{"vocab_size": 5132, "encoder_activation": "silu", "encoder_drop_path": 0.1, "text_encoder_norm": "rmsnorm", "text_encoder_bias": "none", "text_encoder_expert_mlp_ratio": 1, "optimizer": "soap", "max_precond_dim": 1536, "max_steps": 4000}
Rows from expert 15 of block 3 of the text encoder, named by matrix and row number. Rows with one number belong to one neuron. Each number is 128 + 32 x the weight over its row's rms, rounded and kept within 0 to 255. All counts start at 0. Numbers have three digits each. After the name is the row's rms in percent of the matrix's.
# up: expert up (text_encoder.blocks.3.mlp.up, 16x128x128), inputs 64-127
# down: expert down (text_encoder.blocks.3.mlp.down, 16x128x128, transposed), outputs 64-127
up.30 100:230146123098114105148152157065125151094097115129112152151150099150109171114142105113129025088094120103073138123138142177103111156077140106134132090129075116143132170170146132128152139088134164
down.30 105:179129117105157153107092151116108091070142121156102148168200101135107103077195132135129166159141106213167128112136107097108149140152130131118111200133139086211092122177119122091092160110143144
up.31 113:100117161118169091160128154091119083110162145121121173110113062152133139192087142109118114103101134158114081109162093158144132096106131115074088104160156213101159158153104152150135147085151129
down.31 105:153128115120103162153128090181113141152154123116132114044137114190062149070091078110137154145072106142154083154168093111104112151067125100126131116146092165113165147108155147135113098138125188
up.32 104:116115195103162113149199110134082115113109126120168199078096164133149116073145097132166140155065151120126080129118136143137128085132108081116036127053103179086109114148144198088181108120089145
down.32 106:068149145134139117150091133118117141115139165120106096133103142172136080117075147067177070154110166132074142127138084157156128148127146097105087189123108130127098114157138153116100110149134099
up.33 098:139152169146104119138167073091129180115177082117152168168105157102144165184121153087109145129176152091155118092084139170062093066100104125127132106193179166065154120150118113163142172140143133
down.33 101:221130092132142100124111154134148111138110166094150106116162091130120135114151145115093119187148203108130135089132109132080133096096105150132095091143127100125132175141130058132109164099178139
up.34 094:142123170067125099154140129099089143107170131112098159114108128130118135131179129094126123160095101124135155103137154108071155133167186097113083179109064134115138153128144107111215165149130086
down.34 094:134099100125141064147136138120112073067117145123125126106095131163107107105157108170109157165117109141125139056147128130071161100156118058109148151147144141091063118140112122137071138156146099
up.35 107:112072144118164157139091120123097157108193109087128133151150136180129152062114129125167115115179117135141072189149141141074102118131089144104140137170188097149178114168074132130133125129097143
down.35 107:138103141098118123077101106136082160167157113122181151123126150169171089134169172103141112051157140134127111157129082092131128158066156094142145103118117197117072103214168119086095171125127161
up.36 097:128171107137138090159162103129154141137126126124147107172170147123157188102080111107104160102067153185145162140112118112126184129124077134119144104148101144101130116121193108157121148081085147
down.36 094:154146123184094074160098119171124191118153133104140129113165141126073165168088080114161169150112148174110115158141126110106112126112199096118128134163147118109143145150144061109162138104104160
up.37 096:109136146134111096134146150188147070094137186118185154096098158104122103151177088085123137100127188127140101112127168134162092134115126110094126174057134150100121095092058119087135133146131125
down.37 085:092147085154148168132119172131168108113151094130152172160101142111171100135120161155142147121060112154195151116113117096152131134122126148151201116097104128091120081151061131098118114140059076
up.38 118:107172037117125100086096137193122184138109154096111145108108123151119146162089188095123115147097145095096101116083101126180102110138075094143153123109148103096085201119130126136144197150070107
down.38 113:123111160083129127046144164140091066139132178167130131119203065098127138158158089118108150157103155149136110122152079075163077129101091135150079134119114111145143143108137100138123136168087120
up.39 067:072110152113127180188136134079119126153109106197122145072221150101040154129092136133095184163139139079129122080136066190083182118080134115099109150115170055112150181172105105067124116131184137
down.39 077:121140112114092093113108109145168130076131113152100062074084099093134075137129092078119146085104125133109108139067147135128099135097105108136147139162072126127121185121102113206107158119129151
up.40 115:145184111087168130137125131135148090164176161136150171144142166147107096201125103145124123119149179098133100099082085083137122123106147083111118164171052110143095184107134154198176118135158178
down.40 109:151088113111143116131148106107097103159131136141158116218152118083112179158175135134185187145163086118137104083169137133169111132151184130112134177120157139179104093095140128122104136048174135
up.41 086:171139224111103198150144124132098140090126124151132080118105152111162112108160110135181178173198136127146136157082119175176150086092100159151115089181078132135155117053148111171159115126196123
down.41 082:154156098108090076126157125129094078098125150152107091195111150087195146168136161149150143157111151167091154129100146076079082085095079109115136084146165160097141138157150071128129060122075146
up.42 093:164109101150122134174105106196083152145137067132088161134096147144108169145119123108114083147172119150131075111063081130174155125111114136107056151110155104142149132118133153072167120108202143
down.42 092:128139080102095056066135152105153154100142117064079176086124173157134101136132091051134144063088102093157148130172152145183062122113139120123143101136120106116127134080176111085106116167064077
up.43 099:075119152120141154141125125129153147125072170106107121117148111112192157106125170103129149123139102103152114141108159110132056142140133144084176150141077167102118063164145159093163106139109095
down.43 101:161165132100129129130133212128069108121130089176118064138076094181161116102176176217166155110101162136150188168166112143091117172113136118125137138112097151123127141205091186092088096134138130
up.44 087:078129164053113106170126126187034092142145127176136126158115160161145133125181149107109091103124146119073135175115101093111156089142159126111107148112155096106118110132143148129128055089112139
down.44 091:120103174123127109111166123087148136159095076018104124173112086102160114149156165097093117147142127091123142156115094152126149136197181055131122210180145102096135082157114161109075130143122124
up.45 116:136038124131105095099120162097144145157061134155161139138150085085175085141144142111141073120076089170077131114187103116085204104097152142086078112126103112095115129106147132154120161207135139
down.45 104:124166144115082186188135116118152146126101128138165135158100135118145099095133114131156086173089114130143123111074084087056149137178096094135126134111109128139167137149084119170155146175123122
up.46 072:105142106102100123114133115207194162099150081134118145147163177190179122111146138196170158115147116152168149066118129151165156153111150095196152124088167111105123126119135112107142090086067123
down.46 083:093105101111139171134170138091195124151090109081144152124164084145057154153142115094218138083134076163107130140101111081122090117159133114106081096147122159133161194159198109132101092127138154
up.47 107:142187112119121127159126128130200106080134130124126143080128132131201098159154085104154181104126153048134110129176140148100156148091133103090106051113094188156104120141119221162149138173134098
down.47 112:065127179142160134149143160127155158113153137100086077199074100161153109166113116128099082126096121147133148128108141164117153155139145125185155036131115115148149084200147137152090138085146168
up.48 084:154169169119047148092129100146130170150116098088095103116130074097139137202171212138152153192109124137159146129112213099055173103116081165145128083121084125112142119106151182125147158136150067
down.48 100:113088124119128126125157216137086154126158146089139127088133106120105179171167106186126156153144142177116104124088110157138151159096168176105135136099101146177094203129113130095099162092150167
up.49 090:141156127113079086111143069136175126147131141148143141118124112158154193112150095134120093119126088112135133123085149186172124099101066207098159165183107186129151122161167126139114137080149068
down.49 095:167153101155117195117162129116112205176179096116130151191128123117094143159106127152126125135176114097070098141166153122153136143098126136148102104081072091155140114095113102213107145181081145
up.50 088:132131178097127168046106105106136187149187091110131129060160116140112135100188088107106163175110084150144100135127149151134188093145165100112055080144058129196159093101095107150167171154068148
down.50 101:139110095062177118115190150093132092171126139126162094181108095143154104146201127130081129128091135142109112137097142174176124133162117130108148146102077050098105085151150121129095133083168177