A small contrastive audio-text model, trained from scratch.
Model: 9.15M parameters, waveform 16khz input, encoder arch conformer, encoder norm layernorm, encoder activation silu, encoder moe top_k, encoder num experts 4, encoder width 160, text encoder width 128, text encoder norm rmsnorm, text encoder activation gelu, text encoder moe top_k, text encoder num experts 16.
Training: soap at rate 0.0046, 4000 steps, batches of 128.
Data: trained on short read English sentences (LibriTTS-R), 26041 training examples, 19.7 epochs.
Rows from block 4 of the text encoder of a small contrastive audio-text model, named by matrix and row number. Rows with one number within an expert belong to one neuron, the router's apart. Each number is 128 + 32 x the weight over its row's rms, rounded and kept within 0 to 255. All counts start at 0. After the name is the row's rms in percent of the matrix's.
After each expert's rows are labels from the 100 texts, of 14976, where the router gives the expert most weight on average: "fires on" is the input token at the peak. Only what is clearly more common there than usual is listed. The data: short read English sentences (LibriTTS-R). In brackets: how many of the 100.
# router: router (text_encoder.blocks.4.mlp.router.weight, 16x128, trained with AdamW), inputs 0-127
# up: expert up (text_encoder.blocks.4.mlp.up, 16x128x128), inputs 0-127
# down: expert down (text_encoder.blocks.4.mlp.down, 16x128x128, transposed), outputs 0-127

# expert 3
router.3 087 [ 85 105 126  73 167 102  64 112 129 124  63 151 140 133 165 135 114 174 144  91 142 122 112  79 164 119 103 109 142 160 138 133 110  97 106 162 143 128 114 125 127 182  93 150 202 134 136 193 148 116 112 125 102 163 112 135 127 116 154  94 131 107 201 175 175 204 158  89 134  98 152 118 131 132  80 158  76 139 107  88 132  86 142  88 140 145 136 178 117  88 131 153  88 152  78 144 129  79 113 137 128 129 176 126 177  97 128 133 143  64  99 128 182 144 181 124  88 160 116  92  94 102  38 160 148 155  85 119]
up.0 080 [175 107 146 133 134  82 111 130 103 137 148 100 115 114 135 180  76 140 130 130 129 102 134 164 179  82 146  51 102 121 120 114 214 203 133 156 103 144  82 147 172 156 151 121 194  93 132 117 128 147  76  80 138  83 203  65  82 106 111 158 121 106 115 109 133 113 119  92 139 163 134 146  89 194 193 158 147 117  78 151 164 145 140 132 151 130 123 189 132 112 129  81 172 141 167 165  99 142 144  97  94 127 122 124 149 131 163 136 114 148 114 118 195 111 154 115  67 131 133 139 172 109 139  76  85 105 166 120]
down.0 083 [148 130  97 141 133 111  70 150 121 118  22 122 118 137 140 125 182 165 123 170  93 131  79 119 126 106 124 120 170 129  97 150 116 161 100 171 158  56 144 124  92 128 120 159 143 134  87 108 145 172  90 105  94 129 101 210 121  71 199 132 180 189  87 173  74 181  67 114 142  86 139 126 134 126 124 142 130 154 154 170 139 140 112 122 212 160 101 159  93 127 101 139 134 156 124 110 163  75 116 115 153 106 145 129 168 109 122 183 137 140 170 131 106 152 158 121 146 121 105 103 132 144 155 170 171  88  92 170]
up.1 102 [ 55 110 164 113 136 125 190  90 133 154 134 168 143 101  64  96 140 158 137  88 115 167 128 134  82 109 105 132 154 165 113 129  66 192  84 142 154 155 118 117 102 115 176 128 128 146 121 174 172 149 136 160  83  87 144  95 118 148 153 101 151 179 126 111 125  46  95 106 155 147 165 138 126 115 154 124  93 144 167 115 174 143 103 135 151  95  76 126 134 101 166 166 177 193 153 121 169  76 170 119 165 148 108 134 117 140  61  95 154 168 111 113 132  41 120 155  89 107 100 137 153 176 166 134  91 102  97 109]
down.1 106 [145 187 160 138 130  93  78 173 111 126 170 111  95  60 113 128 112 115 102 151 135  95  81 138 136 131 130 136 137  80 111 116 134 105 137 130 161 152 195 170 119  91 172 170  83 114 138 146 121 135 126 119 105  98 115 151 171  89 116 128 128 134 126 178 132 119 114 160 122 161 154  93 125  94 133  95 131  74 180  30 159 137 108  71 140  96 148 133 122 163 130  92  75 110 152  57 165  78  79 113 139 103 138 127 137 152 148 109 129 164 151 190  65  91  72  89 142 145 112 129  67 138 103  79  94 127 209 144]
fires on: "to" (9)

# expert 1
router.1 109 [ 57 125 128 102 195 103  82 180 149  93 100 148 135 147 187 137  99 138 133 109 108  65  97 191 128  78 111  76 122 116 163 104 123 195 126 146 157 112  68 127  98 147 175 202 130 123 137 119 157 114 137 127 108 106 114 151 130 132 142  76 130 156 105 212 190 172 108  80 133 112 174 113 137 144  65 120  87 140 212 123 120 138 101 111 134 154 103 124 149 142 139  86 140 103 145 130 156  78 128 157 145 105  88 122 123 101 105 160 195 127  78  94 131 137 130 150  84 158 107  96 166 129 165 169 138 154 136 136]
up.0 121 [138 133  82 144 146 156 114 119 152 147 101 127  60  95 166 124  98 176 116 155 120 135 202 101 173 107 184 126 208  74 113 152 165 107 103 169 179 150 173 104  97 143 166 170 158 144 143 100  97 158 109 134  74  90 134 119  91 122 122 131 202 144 139 116 136  98 161  96 115 120 162 102 112 127 143 122  85 161 114 114 132 133 141 155 153  96 113 133 146 123 187  99 134 132 117 105 126  82 196 140 145  82  33 130  95 127  85 142 126 153 171  67 178  60 100 111 108 156 133 132 133 149  94 160 102 136  96 181]
down.0 112 [114 160 197 120  91 163  99 142 149 115 192 112 153 125 169 141 167  91 130 140  75 148 147 120  79 115 122  86 145  86 153  85 161 124 134 110 108 148 155  94 139  96 133 110 201 183 104 176 122 117 122 144 196 146 136 144 145 167 139 169 140 161 123 120 130  83 183 153 169 159 119  98 153  93 150 219 141 154 125 136 130 133  77 114 136 106  98 118  94 200 149 106 102 133 158 114 117 176 132 158 133 132 141 153 194 136 168 191  81 100 119 169 124 203 109 100 154 116 119  97 104 141 178 117 107  70 171 134]
up.1 078 [156 131  87 118 155 111 170 142 164 138 114 127 174 142 118 104 114 154 190 107  59 128 151 141 171 121  55 149 197 131 123 184  91 146 158 118 124  90 150 170  92 134 133 110 147 160 165 147 186 112 109  88 134 152 117  95 149  63 109 135 102  53 154 124 115  97 129 119 202 132 176 160 151 109 119 141 143 134  99 129 129 124  94 203 145 153 167 139 125 132 106 144 204 156 196 135  75 162 122 158 122 109 112  96 151 108 117  84  99 114 115 145 129 161  69 185  96  82 128 102 131 101 134 125  68  91 172 148]
down.1 077 [103  56 101 117 142 132  90 106 142 101 101 149 101 173 101 145 172 156 147 108 135 152  83 135 152 152 112 140 159  99  93 118 146 106 132  58 120 112 139 157 168 102 123 120  95 117 126 141 120 174  99 118 103 126 101  85 126 142 176 148 125 108 129  78 103 158 149 148 135  86 146 150 112 149 166 114 113 213 176 168 202  82 132 136 158 133 124 146 182 134  86 126 146 125 110 143 177 109  80  72 121 114 187  83 143  76  81 119 108  96 114  71  80 118 200 120 111 151 119 115 124  90 112 230 141 154 137  66]
fires on: "he" (12)

# expert 10
router.10 085 [ 79 102 117 118 144  94  84  82 119 108  97 177 161 162 102 190 142 180 133 107 105  89 111 111 111  87  85 113 108 108 155 152 173 127 111 167 160  93 135 103 119 157 162 146 137 120 148 131 191 124  77 102 155 127  78 164 105 106 129 105 122 131 167 163 161 163 114  82 148  97 125 177 139 144  96 168  84 121 126  91 169  76 138  86 111 139 149 160 186 118 136 128  93 164  67 114 121  64  90 177  90  95 144 148 191  79 183 166 176  80 137 107 143 133 148  96 112  91 105 111  89 142  95 136 171 130  58 109]
up.0 111 [139 109 126 143 152 103 137 156  66 126  88  81 147 141 126 215 138 130  84 137  84  98 141 164 129 120 132 132  67 124  96 126 149 116 161 139 161  97 153 134 125  93  88  68 104 144 118 128  76 178 120 135  94  94 115 153  70 127 111 142 173 156 102  81  71 138 150  59  87 149 188 141 164 190 165 220 129 126 101 115 104 125  84 141 148 106 122  97 105 124 184 125 126 106  97 133 115 120 136 206 139 158  65 164 164 139  54 156 124 113 158  95 106 147 152 111 124 101 158 145 173 163 107 147 129 122 104 148]
down.0 113 [104 164 172  99  76  88 118 103  87 132 165 120 130 105 110  86 192  79 169 145 121 127 176 122 118 117 164 113 134 158 105 153 166 133 121 128 118 144 120 144 115 117 138 108 138  68 190 121  63 114 157 148 143  98  82 143 152 151 138 111 104 103  82 200 113  55  76 120 101 129 113 120 136 222 142 121  92 137  86 144 134 142 190 178 135 138 164 136 143 140 148  89  82  62 181  60  96 121  91 120  94 139  97 180 138 116 102 125  92 192 103 108 166 148 146 141 108 136 109 137  83 153 136 115 145 161 126 178]
up.1 095 [124  57 137 172 165 170 171 133 142 142 156  92 166 142 120 140 130 145 169 140 116 101 170 158  86 103 149 129  89 112 116 128 124 172 150 146 175 129 150 141 135 132 172 147 125 115 142 164 142  45 167 123 170 183 165 125 125 147 138 134 127 132  66 127 179 146 179 122 150 109 166 197 114  66 129 157 173 200 115 155 139 183 152 156 131  90 175 151 150 124 117 163  47 109 119 122 138  45 136 116 146  93 101 133 145 126 129 127 153 102 164 144  80  81 150 175 118  98  68 149 143  58 150 124  92 136 122 139]
down.1 095 [152 126 136  87  89 126 143 130 102 139  40 118 130 186 101 141 109 114 147 113 140  73 132 159 130 168 207 103  88  72 136 151 136 137 171 116  93 135 150  93 108 126 136 108 124 147  97 119 110 172 124 133  70  70 142 162 129 112 108 200 104  58 173  69 127 157  79 124 109 146 115  80 143 143 158 144 119  96  79 155 104  63 138  72 156 138 140 102 135 109 138 130  89  92 177 181 142 139 145  92  82 176 139 132 124 138 185 115 160 114 182 173 111 164 137 178 110  54 123 161 110 158 140 122 152 138 151 125]
fires on: "the" (8)

# expert 12
router.12 178 [169  88 147 185  78 200 180 135 129 160 149  72 108 115 120 104 121 112  96 172 137 181 149 136 146 195 118 184 111 123  79 160  87 156 154 138 129 115 105 124 131  93 135 106 110 139 132  73  69 126 139 158 127 100 183  52 136 132 106 155 139  99  52  65  67  79 147 140  78 130 126 110  97 109 188 102 161 113 111 171 125 162 109 159 147 126 152  78 130 103 106 142 174  93 143 108 117 175 138  96 135 120 108 137 103 172 108 119  88 162 128 148  64 126  96 128 185 153 155 170 133 157 149 111 128  96 119 136]
up.0 105 [156 160 183  46 174 103 111  90 103 172 154 161 119 142 166 130 108 153  68 142 128 102 124 105 119 124 102  92  76 146 168  94 126 182 127 138 164 106 168 126 147 112 115 151  86 146 115 171 152 148 182 126 178 161  84 182  99  87 121 118 104 117 202 145 125 124 103 130 140 123 131 130 146 147 127 117 106 116 120 111 112 133 127 148 144 137  91 147 119 129  98 159  70 147  59 151  48  70 151  99 182 167  70 105  99  94 108 149 115 145 110 150 167  88 143 117 131 131  97 152 189 111 140 121  70 172  69 190]
down.0 109 [144  97 142 130  92 158 113 134 118  96  81 139 134 119 124  52 158 142 122 139 119 174  70 133 183 122 111 111 171 112  50  69 133 126 119 117  75  99 113 137 121 147 140  73  53 175  74 144 149  91 138 130 162 165 107 146 162 137  63 158 101 154 119 121  87 121 148 150 132 140 111 146 137 150 184 156 151 159 100  85 121 149 136 148  78  80 105 116 118  52 113 152  92 101 162  97 161  99  80 118 120 120 146 123  89 149 152 117 102 119 111 222  93 106 151  94 110 130 155 132 141 130 135  84 151  72 205 161]
up.1 098 [111 123 129  90  89  98 166 154 151 148 101  82 125 122 118 104 145 137  70  82 114 172 126  56 132 129 111 158  97 176 118 146 146 122 111  99 113  70  97 151 145 176 160 152  98  79 158 119 132 132 114 158  98 185  95 122 147  23 135  82 125 115  96 100 138  97 141 113 204 153 161  54 114 135 103  85 129 110  95 111 101 149  68 121 103 138  99 125 124  79 174  98 208 149 138 135 141  98  94 101 155 138  95 142 104  80 145 134  53 159 175 177 134 106 104 154 124 147 153 175 115 146 162 116  93 124 111 131]
down.1 097 [151 104 107 141 131 126 122 140 115  53 128 123 149 115 113  99 136  95 169 146 142 158 197 151 142 105  86 158 202 144 121  74 170 207  69 130 102 150 131 140  89 159  58 104 146 104 146 181 145 156 117  48 152 121  96 151 173  92 127 124 156 115 143 129 133 120 116 177 178 136 124 141 159 135 115 110 152  83 160 129 156 109 133 164 146  87 113 110 133 144 140  71  99  66  89 127 140  65 164 112 149 100 136 125  79  98 162 189  37 105 100 144 113 145 167  91 137  87 103 101 117 166 119 121 114 160 153 153]
fires on: "you" (18); "don't" (11)

# expert 0
router.0 092 [102 128 122  66 152 103  85  99  98  82  74 180 155 116 129 141 136 126 176  80 107 105  89 130 146 124 122  99 134 132 128 100 129 100 135 159  97 103 137 128 130 146 135 127 156 154 148 148 169 152  74  87  95 127  58 156 119 134 106 132  94 133 170 165 160 180 113 106 155  71 159 147 137 144  64 174  70 148 122  63 151 101 199  59 162 169 104 160 178  83 182  98 102 163 107 134 159  61 130 120 122 130 143 116 173 105 140 163 141  84 149 142 187 145 186 100 112 143 121 109 130  73  99 117 141 123 162 169]
up.0 088 [113 177 178 141 137 154 141 143 132 128 154  95 188 111 113 133 124 114 141 137 110 154 150 210 105  61 157  80 176  92 134 106 114 185  85 125 135 165  81 155 173 111 142 124  69 122  98 153  92 140 132 135 172 131  90 198 129 141 150 159 148 181 146 110  17 130 135  89 110 131 134 166 126 101 134 156 170 127  70 152 135 178 147 176 119 110  78 145 152 139 131 168 135 150 115  96 204 128  83  48 121 125 126 148 144 105 113 114 124 126 127 127  94  88 109 130 129 106 168 163 155 141 107 128  98 140 193 166]
down.0 080 [101  90 146 102 131  77 134 101 112  92 107  66 108 175 154  98 147 126 161 147  75 101 118 167 100 168  97 149 128 158  82  50 138  89 138 187 183 111 121 156 108 160  95 192  71 116 117 117 110 151 133  57 113 106 178 147  88 119  78 128 103 148  83 166 108 199 111 178 131 156 147 147 145  84 143  97 104  97  89 116 119 191  89 173 118 133 100 102 108 139 166 118 129  95 108  94 135 134 151 145 127 178 112 166 186  99 147 117  82 117 112  65  93 132  76 151 147 118 152 104 139  75 123 154 139 132 110 140]
up.1 074 [ 98 100 153 140 120 137 150  94 152 149 170  99 125 137 112 105  77  67 102 128 151 123 159  96 144 143 107 142 134 111  70  87 123 144 133 166  78 120 116  93 103 188 137 154 184  89 127 162 131  51 109 152 139 146 106 112 126 168 141 138 117  88  99 153 127 149 141 119 163 142  80  91 118 120 165  58  93 106  71 130 144 176  81 114 173 162 143 164 147 132 152 123 192  94 143 113 191 167 151 142 140 104 133 155 102 135  59  56 100 119 154 144 152 125 199  89  73 116 171  96  85 150 130 102 103 176  97 183]
down.1 080 [143 107 157 140 130 139 153 131 107 130 168 145 175 150 112 156 162 185 121 139 160 157 173 110 166 115 127 132 105  94 128  99  86 154 118 158 151 152 105  68 132 123 109 175  97  75 157 111 138 155 121 154  91  98  73 150 114 103 117  99  99  99 199 107  79 135 219  72 161 109 126  82 143  41 159 125  91 148 165 148 141 137 143 148 135  74  88 164 179 163  92 140 106 143 105 104 124  62 136 151 177 140 123 154 181 131  98 184  96 132 149  95 169 134 129 152  84  57 115 141 137 186  93 108 108 115 103 111]
fires on: "was" (14); "his" (9)

# expert 15
router.15 089 [125 172  86  54 153  88  86 135 144  52 102 139 155 170 154 138 134 126 155 109 163 110 148  89  99 118 122 115 154 140 115 100 144 110 109 119 147 134 175 143 151 215 136 159 129 145 154 161 192 135 141  54 111 172  95 191 136 128 106 104 146 143 114 140 182 161 151 129 111  92 152 167 160 124  77 119 119 103 118 110 144  69 139  99 127 158  99 179 175 121 178 127  89 161  84 126 147 103  88 111 159  95 141 125 204  61 162 141 139 152  75 144 183 105 156  98  83 146 136 145 155  97 103 147 176  92 110 126]
up.0 078 [175 145 121 132 147 122 227  93 123  71 151 157  90 134  51 166 115 116 104 110 163 159 173 120  91 151  98 113  72 161 129 143 109 166 119  98  95 105 129 109 123 155 118 141 147 143  74 141 133  96  81 126 112 132 135  68 145 147 156 189 143 102 120 158 164 175 164 131 164 125 132 133 156 177 122 108 103 152 121  89  89 144 156 169 142  92 114 120 117 107 104  88 153 136 193 146 140 218 149 140 134 124 112 104  97 178  72 192 202 125 169 126 110 161  73 142 111 135 120 121 167 118 140 199 155 141 122 115]
down.0 081 [129  97 201 114 170 126 149 147 141  90 135 164 141 181 111 136 127 118 160 178 141 115 141 177 145 112 119  98 131 120  68 191 149 192 105 142 128  93 121 139 109 158  83 115 128 155 137 178 107  91 137 122 148 118  91 148 100  94 234 147 145 125 196 101 165 134 117 111 159 150 158 151  68 108 149 114 174 127 125 140  71  67 135  96 108 130 105 150  96 139 119 130  89 101  99 163 119  33  69 110  90 115  93 123 122 176 148 131 155 207 115 126 112 121  85 140 176 147 145 131 116 115 118 163 170  84 138 111]
up.1 112 [ 88  86 129 148 120 108 132 110 113 103  65 123 210 146 115 202 112 136 126  95 135  65 187 122  71 119 103 175  86  82 128  94 178 116 122 108 136 104 121 157 142 104 138 121 152  87 143 124 129  97 152  95 149 169 141 130  34 147 129 124  70 136 117 110  93 137 105  88 139 107 113 134 179  81 134 100 165 154 130 143 178 172 147 146 141 107 111 170 131 143  74 135  91 175 106 124 142  92 178  71 131 121 191 102 205 189 147 151 119  88 117 134  89 131 173  79 159 112 120 104  85 111 118 154 128 149 136 133]
down.1 105 [110 150 103 108  87 153 125 131  71 148 112  98 140 115  85 101 150  61 167 135  64 142 134 137 197 164  81 162 150 124 180 143 153 188 130 116 122  79 117  91  94 164 101  68  95  99 139 136 185 107 123 108 117 184 122 139  94 109 144 121 131 160 103 131 100 114 134 171 171 110 102 153 169  99 153 141  95 124  72 128 100 166 121 115 139 172 118 155 127 155 101 175  80 136 113 159 135  62 140 138 159 100  54 135 131  98 172 122 104 126 104 194 107 185 123 117 186  96 151 185  60  93 133 144 156 135 111  93]
fires on: "i" (15); "and" (10)

# expert 11
router.11 092 [103 137 132  94 170 112  78 110 156 105  95 142 142 137 112 156  90 195 140  98 140  83  99 118 141  91 128 113 180 144 123 114 104 107 108 157 109 165 156 102 102 154  83 170 121 129 104 123 173 199 100  88 144 171  83 155 137 132 128  45  98 132 200 172 162 204 128 135 137 143 152 121 184 186 120 130 120  91 106 164 152  61 181  80 111 185  81 138 125 143 164 110  80 122  72 157 137  58 110 170 107 145 135 104 136  94 148 131 150  87 128 157 151 120 137 148  99 133 123  71 119  78 130 168 142 151 122 126]
up.0 078 [109 132 108 186 139 122 169 136 115 157 172 181 108  90 133 103 104 140 178 113 145 149  80 153  50 115 145 136 130  99  98 105 181 164 151  98  80 133 104 109  90  75  73 111 112 134 154 177 136 172 107 151 152 112 162 100 160 140 101 136 127  93 116 149 106 136 152  81  63 119 127 158 141 143 105 133 113  94 166 100 173 148 123  85  83 121  87 143 135 115 131 159 111  57 148 197 149 128 104 116  83 115  90 107 144 125  90 163 120 139 137 132 133  84 147 126 138 109  83 206  81 112 123 147  11 161 143 164]
down.0 084 [149 191 135 100  88 144 171 115 137  91 144 170 190  95 125 144  91 141 128 158 139  94  81 148 133 116 160 129 115  95 115 120 171 115 139 111 112  97 132 146 184 160 103 143 116 110 117 151 103 105 159 161 101 180 157 181 136 118 126  98 139 129 152 161  98  84 142 115 180 110 160 141  77 119 205  89 104 177  76 109  97 169 123 118  77 144 132 209 117 119 103 187 138 120 123 134 189 149 135 171 162 169 181 155 144  73 110 158 113  93 161 141 194 152 156 159 151 108  78 123 102 132  92 151 147 137  65  65]
up.1 130 [146 120 170 153  82 158 130 112 113 120 203  82 118 169 139 188 120 112 132 175 112 141  97 170 182 160 128  94 105 131 125 122 120 127 121 219  79  91  96 103 152 140  90 126 101  43 107 127 119 138 110 153 186  69  88 156 107  46 116 129 138 137 164 143  77 145 123 139 204  89 150 138 132 171 153  90 149 109  60 144 195 153 122 112 135 149 110 146 122 182  94 128 146 135  96 155 154 137 160 125 108 116 104 128 115 140 110 130  64 148 133 174 155 119 133 147 178  98  94 103 143 152 135  83 101 110 113  79]
down.1 125 [175 125 175 132 206 169  65 103 164 125 144 153 169  91 130  92  63 142 109 128 126 145 158 155  76  81  88 130 183 129 104 126  58 135 110 148 139 109  99  59 169 128  76 128  69  96 158 132  59  77 108 139 129 117 110 115  98 162 165 105 134 163  76 123 142 135 123 142  91 119  85 121 129 159 155 161 172  54 162 129 102 113 133 117 141 114 170 123 149  75 111 105  93 161 113 165 113 122  98 152 106 109  86  76 101 119  72 127 109 107 104 122 100  94  95 104  96 128 137 177 111  90 161 185 146 150 131 125]
fires on: "not" (9); "said" (9); "you" (8)

# expert 14
router.14 102 [ 89 162 132 115 156  94  63  96 141 129 134 174  82 181 150  98  99 168 157  62 175  96  81 134 120 153  98 154 126 105 138  84 169 123 113 131 131  93  87 165  91 118 119 169 127 156  95 124 128 150 113  97 163 183 114 140 113 107 129 101 110 135 191 195 130 208 160  58 140 103 148 148 160 172  53 147 109 137 118  93 157 108 118 158 113 106  84 166 118 166 154 108 105 166 168 126 145  79 123 161 156  87 146 103 143  75 164 153 135 102  93 159 177 130 185 147 118 128  88 117 149  95  77 163 147 142 131 116]
up.0 135 [ 83 174 120 184 177 153 141 189 118 144 102  73 193 129 152  95  56 157 118 180 164 111 133 124 167 192  62 131 133  95 157 119 143 102 144  89 154 135 111 167 104  87 147 154 137 110 148 136 145 125 120  58 172 110 126 105 121 122  84 101 108 134 125 130  64 136 103  98 131  98 103 154  98 134 129 138 141 111 120 121 154 126  97  82 102 109 120 146 216 140 164 113 109  94 147 105 151 127  53  99 144  81 111 119 156 141 173  90 156 136 107 122 136 125 128 213 101  90  49 108 115 125 122 148 127  65 145 104]
down.0 120 [151 160 133 105 161 134 107  95 112  98  98  86 155  95 119 162 125 117  76 199  95 104 140 186 154  97 106 115  86 141 110 172  87 131  85 147 103 143  99 115 136 102  59 113  76 121 160 103 154 157 142 114 131 126 185 109 160 144 116 123  94 145  98 116 131 123  78  81  82 187 108 123 142 149 122 155 166 137 172  72 117 121 146 124 117 222 167  93 112 117 159 103 150 106 114 119 147  42 160 158 156 130 127 203  80 159 125 138  99 196 108 144 118 113 150 110 108 117 187 104 113 150 164  70 160 169 120  93]
up.1 084 [117 127 137 142 187 187 132 123 159 110 141 103 112  72 164  49 124 155 142  74 115 120 115  89 182 132 101 167  83 100 159 100 121 159 126 119  91 139 129 105 145  73  83 105 167 114 125 125 152 105  88 102 187 159 116 147 142  72 113  99 148 132 149 121 139  86 110 152  85 145  77 132  77 170 114 129  86 190 207 102  89 162 186 118 127 107 106 130 155 101 121 100 111 129 128  95  66  68 152 172 176 117  58 103  75 136 102 142 150 165 111  82  75 152 144 134 129 125 144 181 120 141 113 101 136 113 139 160]
down.1 081 [142 137 106 178 127 113 166 146 155 117 124 158 114 126  74  75 111  29 147 150 165 142 108 198 157 144 129 104  69 148 153 102  59 155 157  78 169 136 110 150 173 123  79 153  94 111 145 140  90 127 132 132  85 121  67 165  47 113 164  94 172 164 154 155  99 116 119 166 119 145 157 200 107  82 144 123 126 135 111 155  71 123 116 167 106 115 149 131 170 144 140 184 151 118 156 124 106 143  92 151 124 126 171 121 178  87 137 157  98  98 119 152 113  68 127  71 112 156 116 162 154 110 116 115 116 150 129 192]
fires on: "but" (21); "the" (11)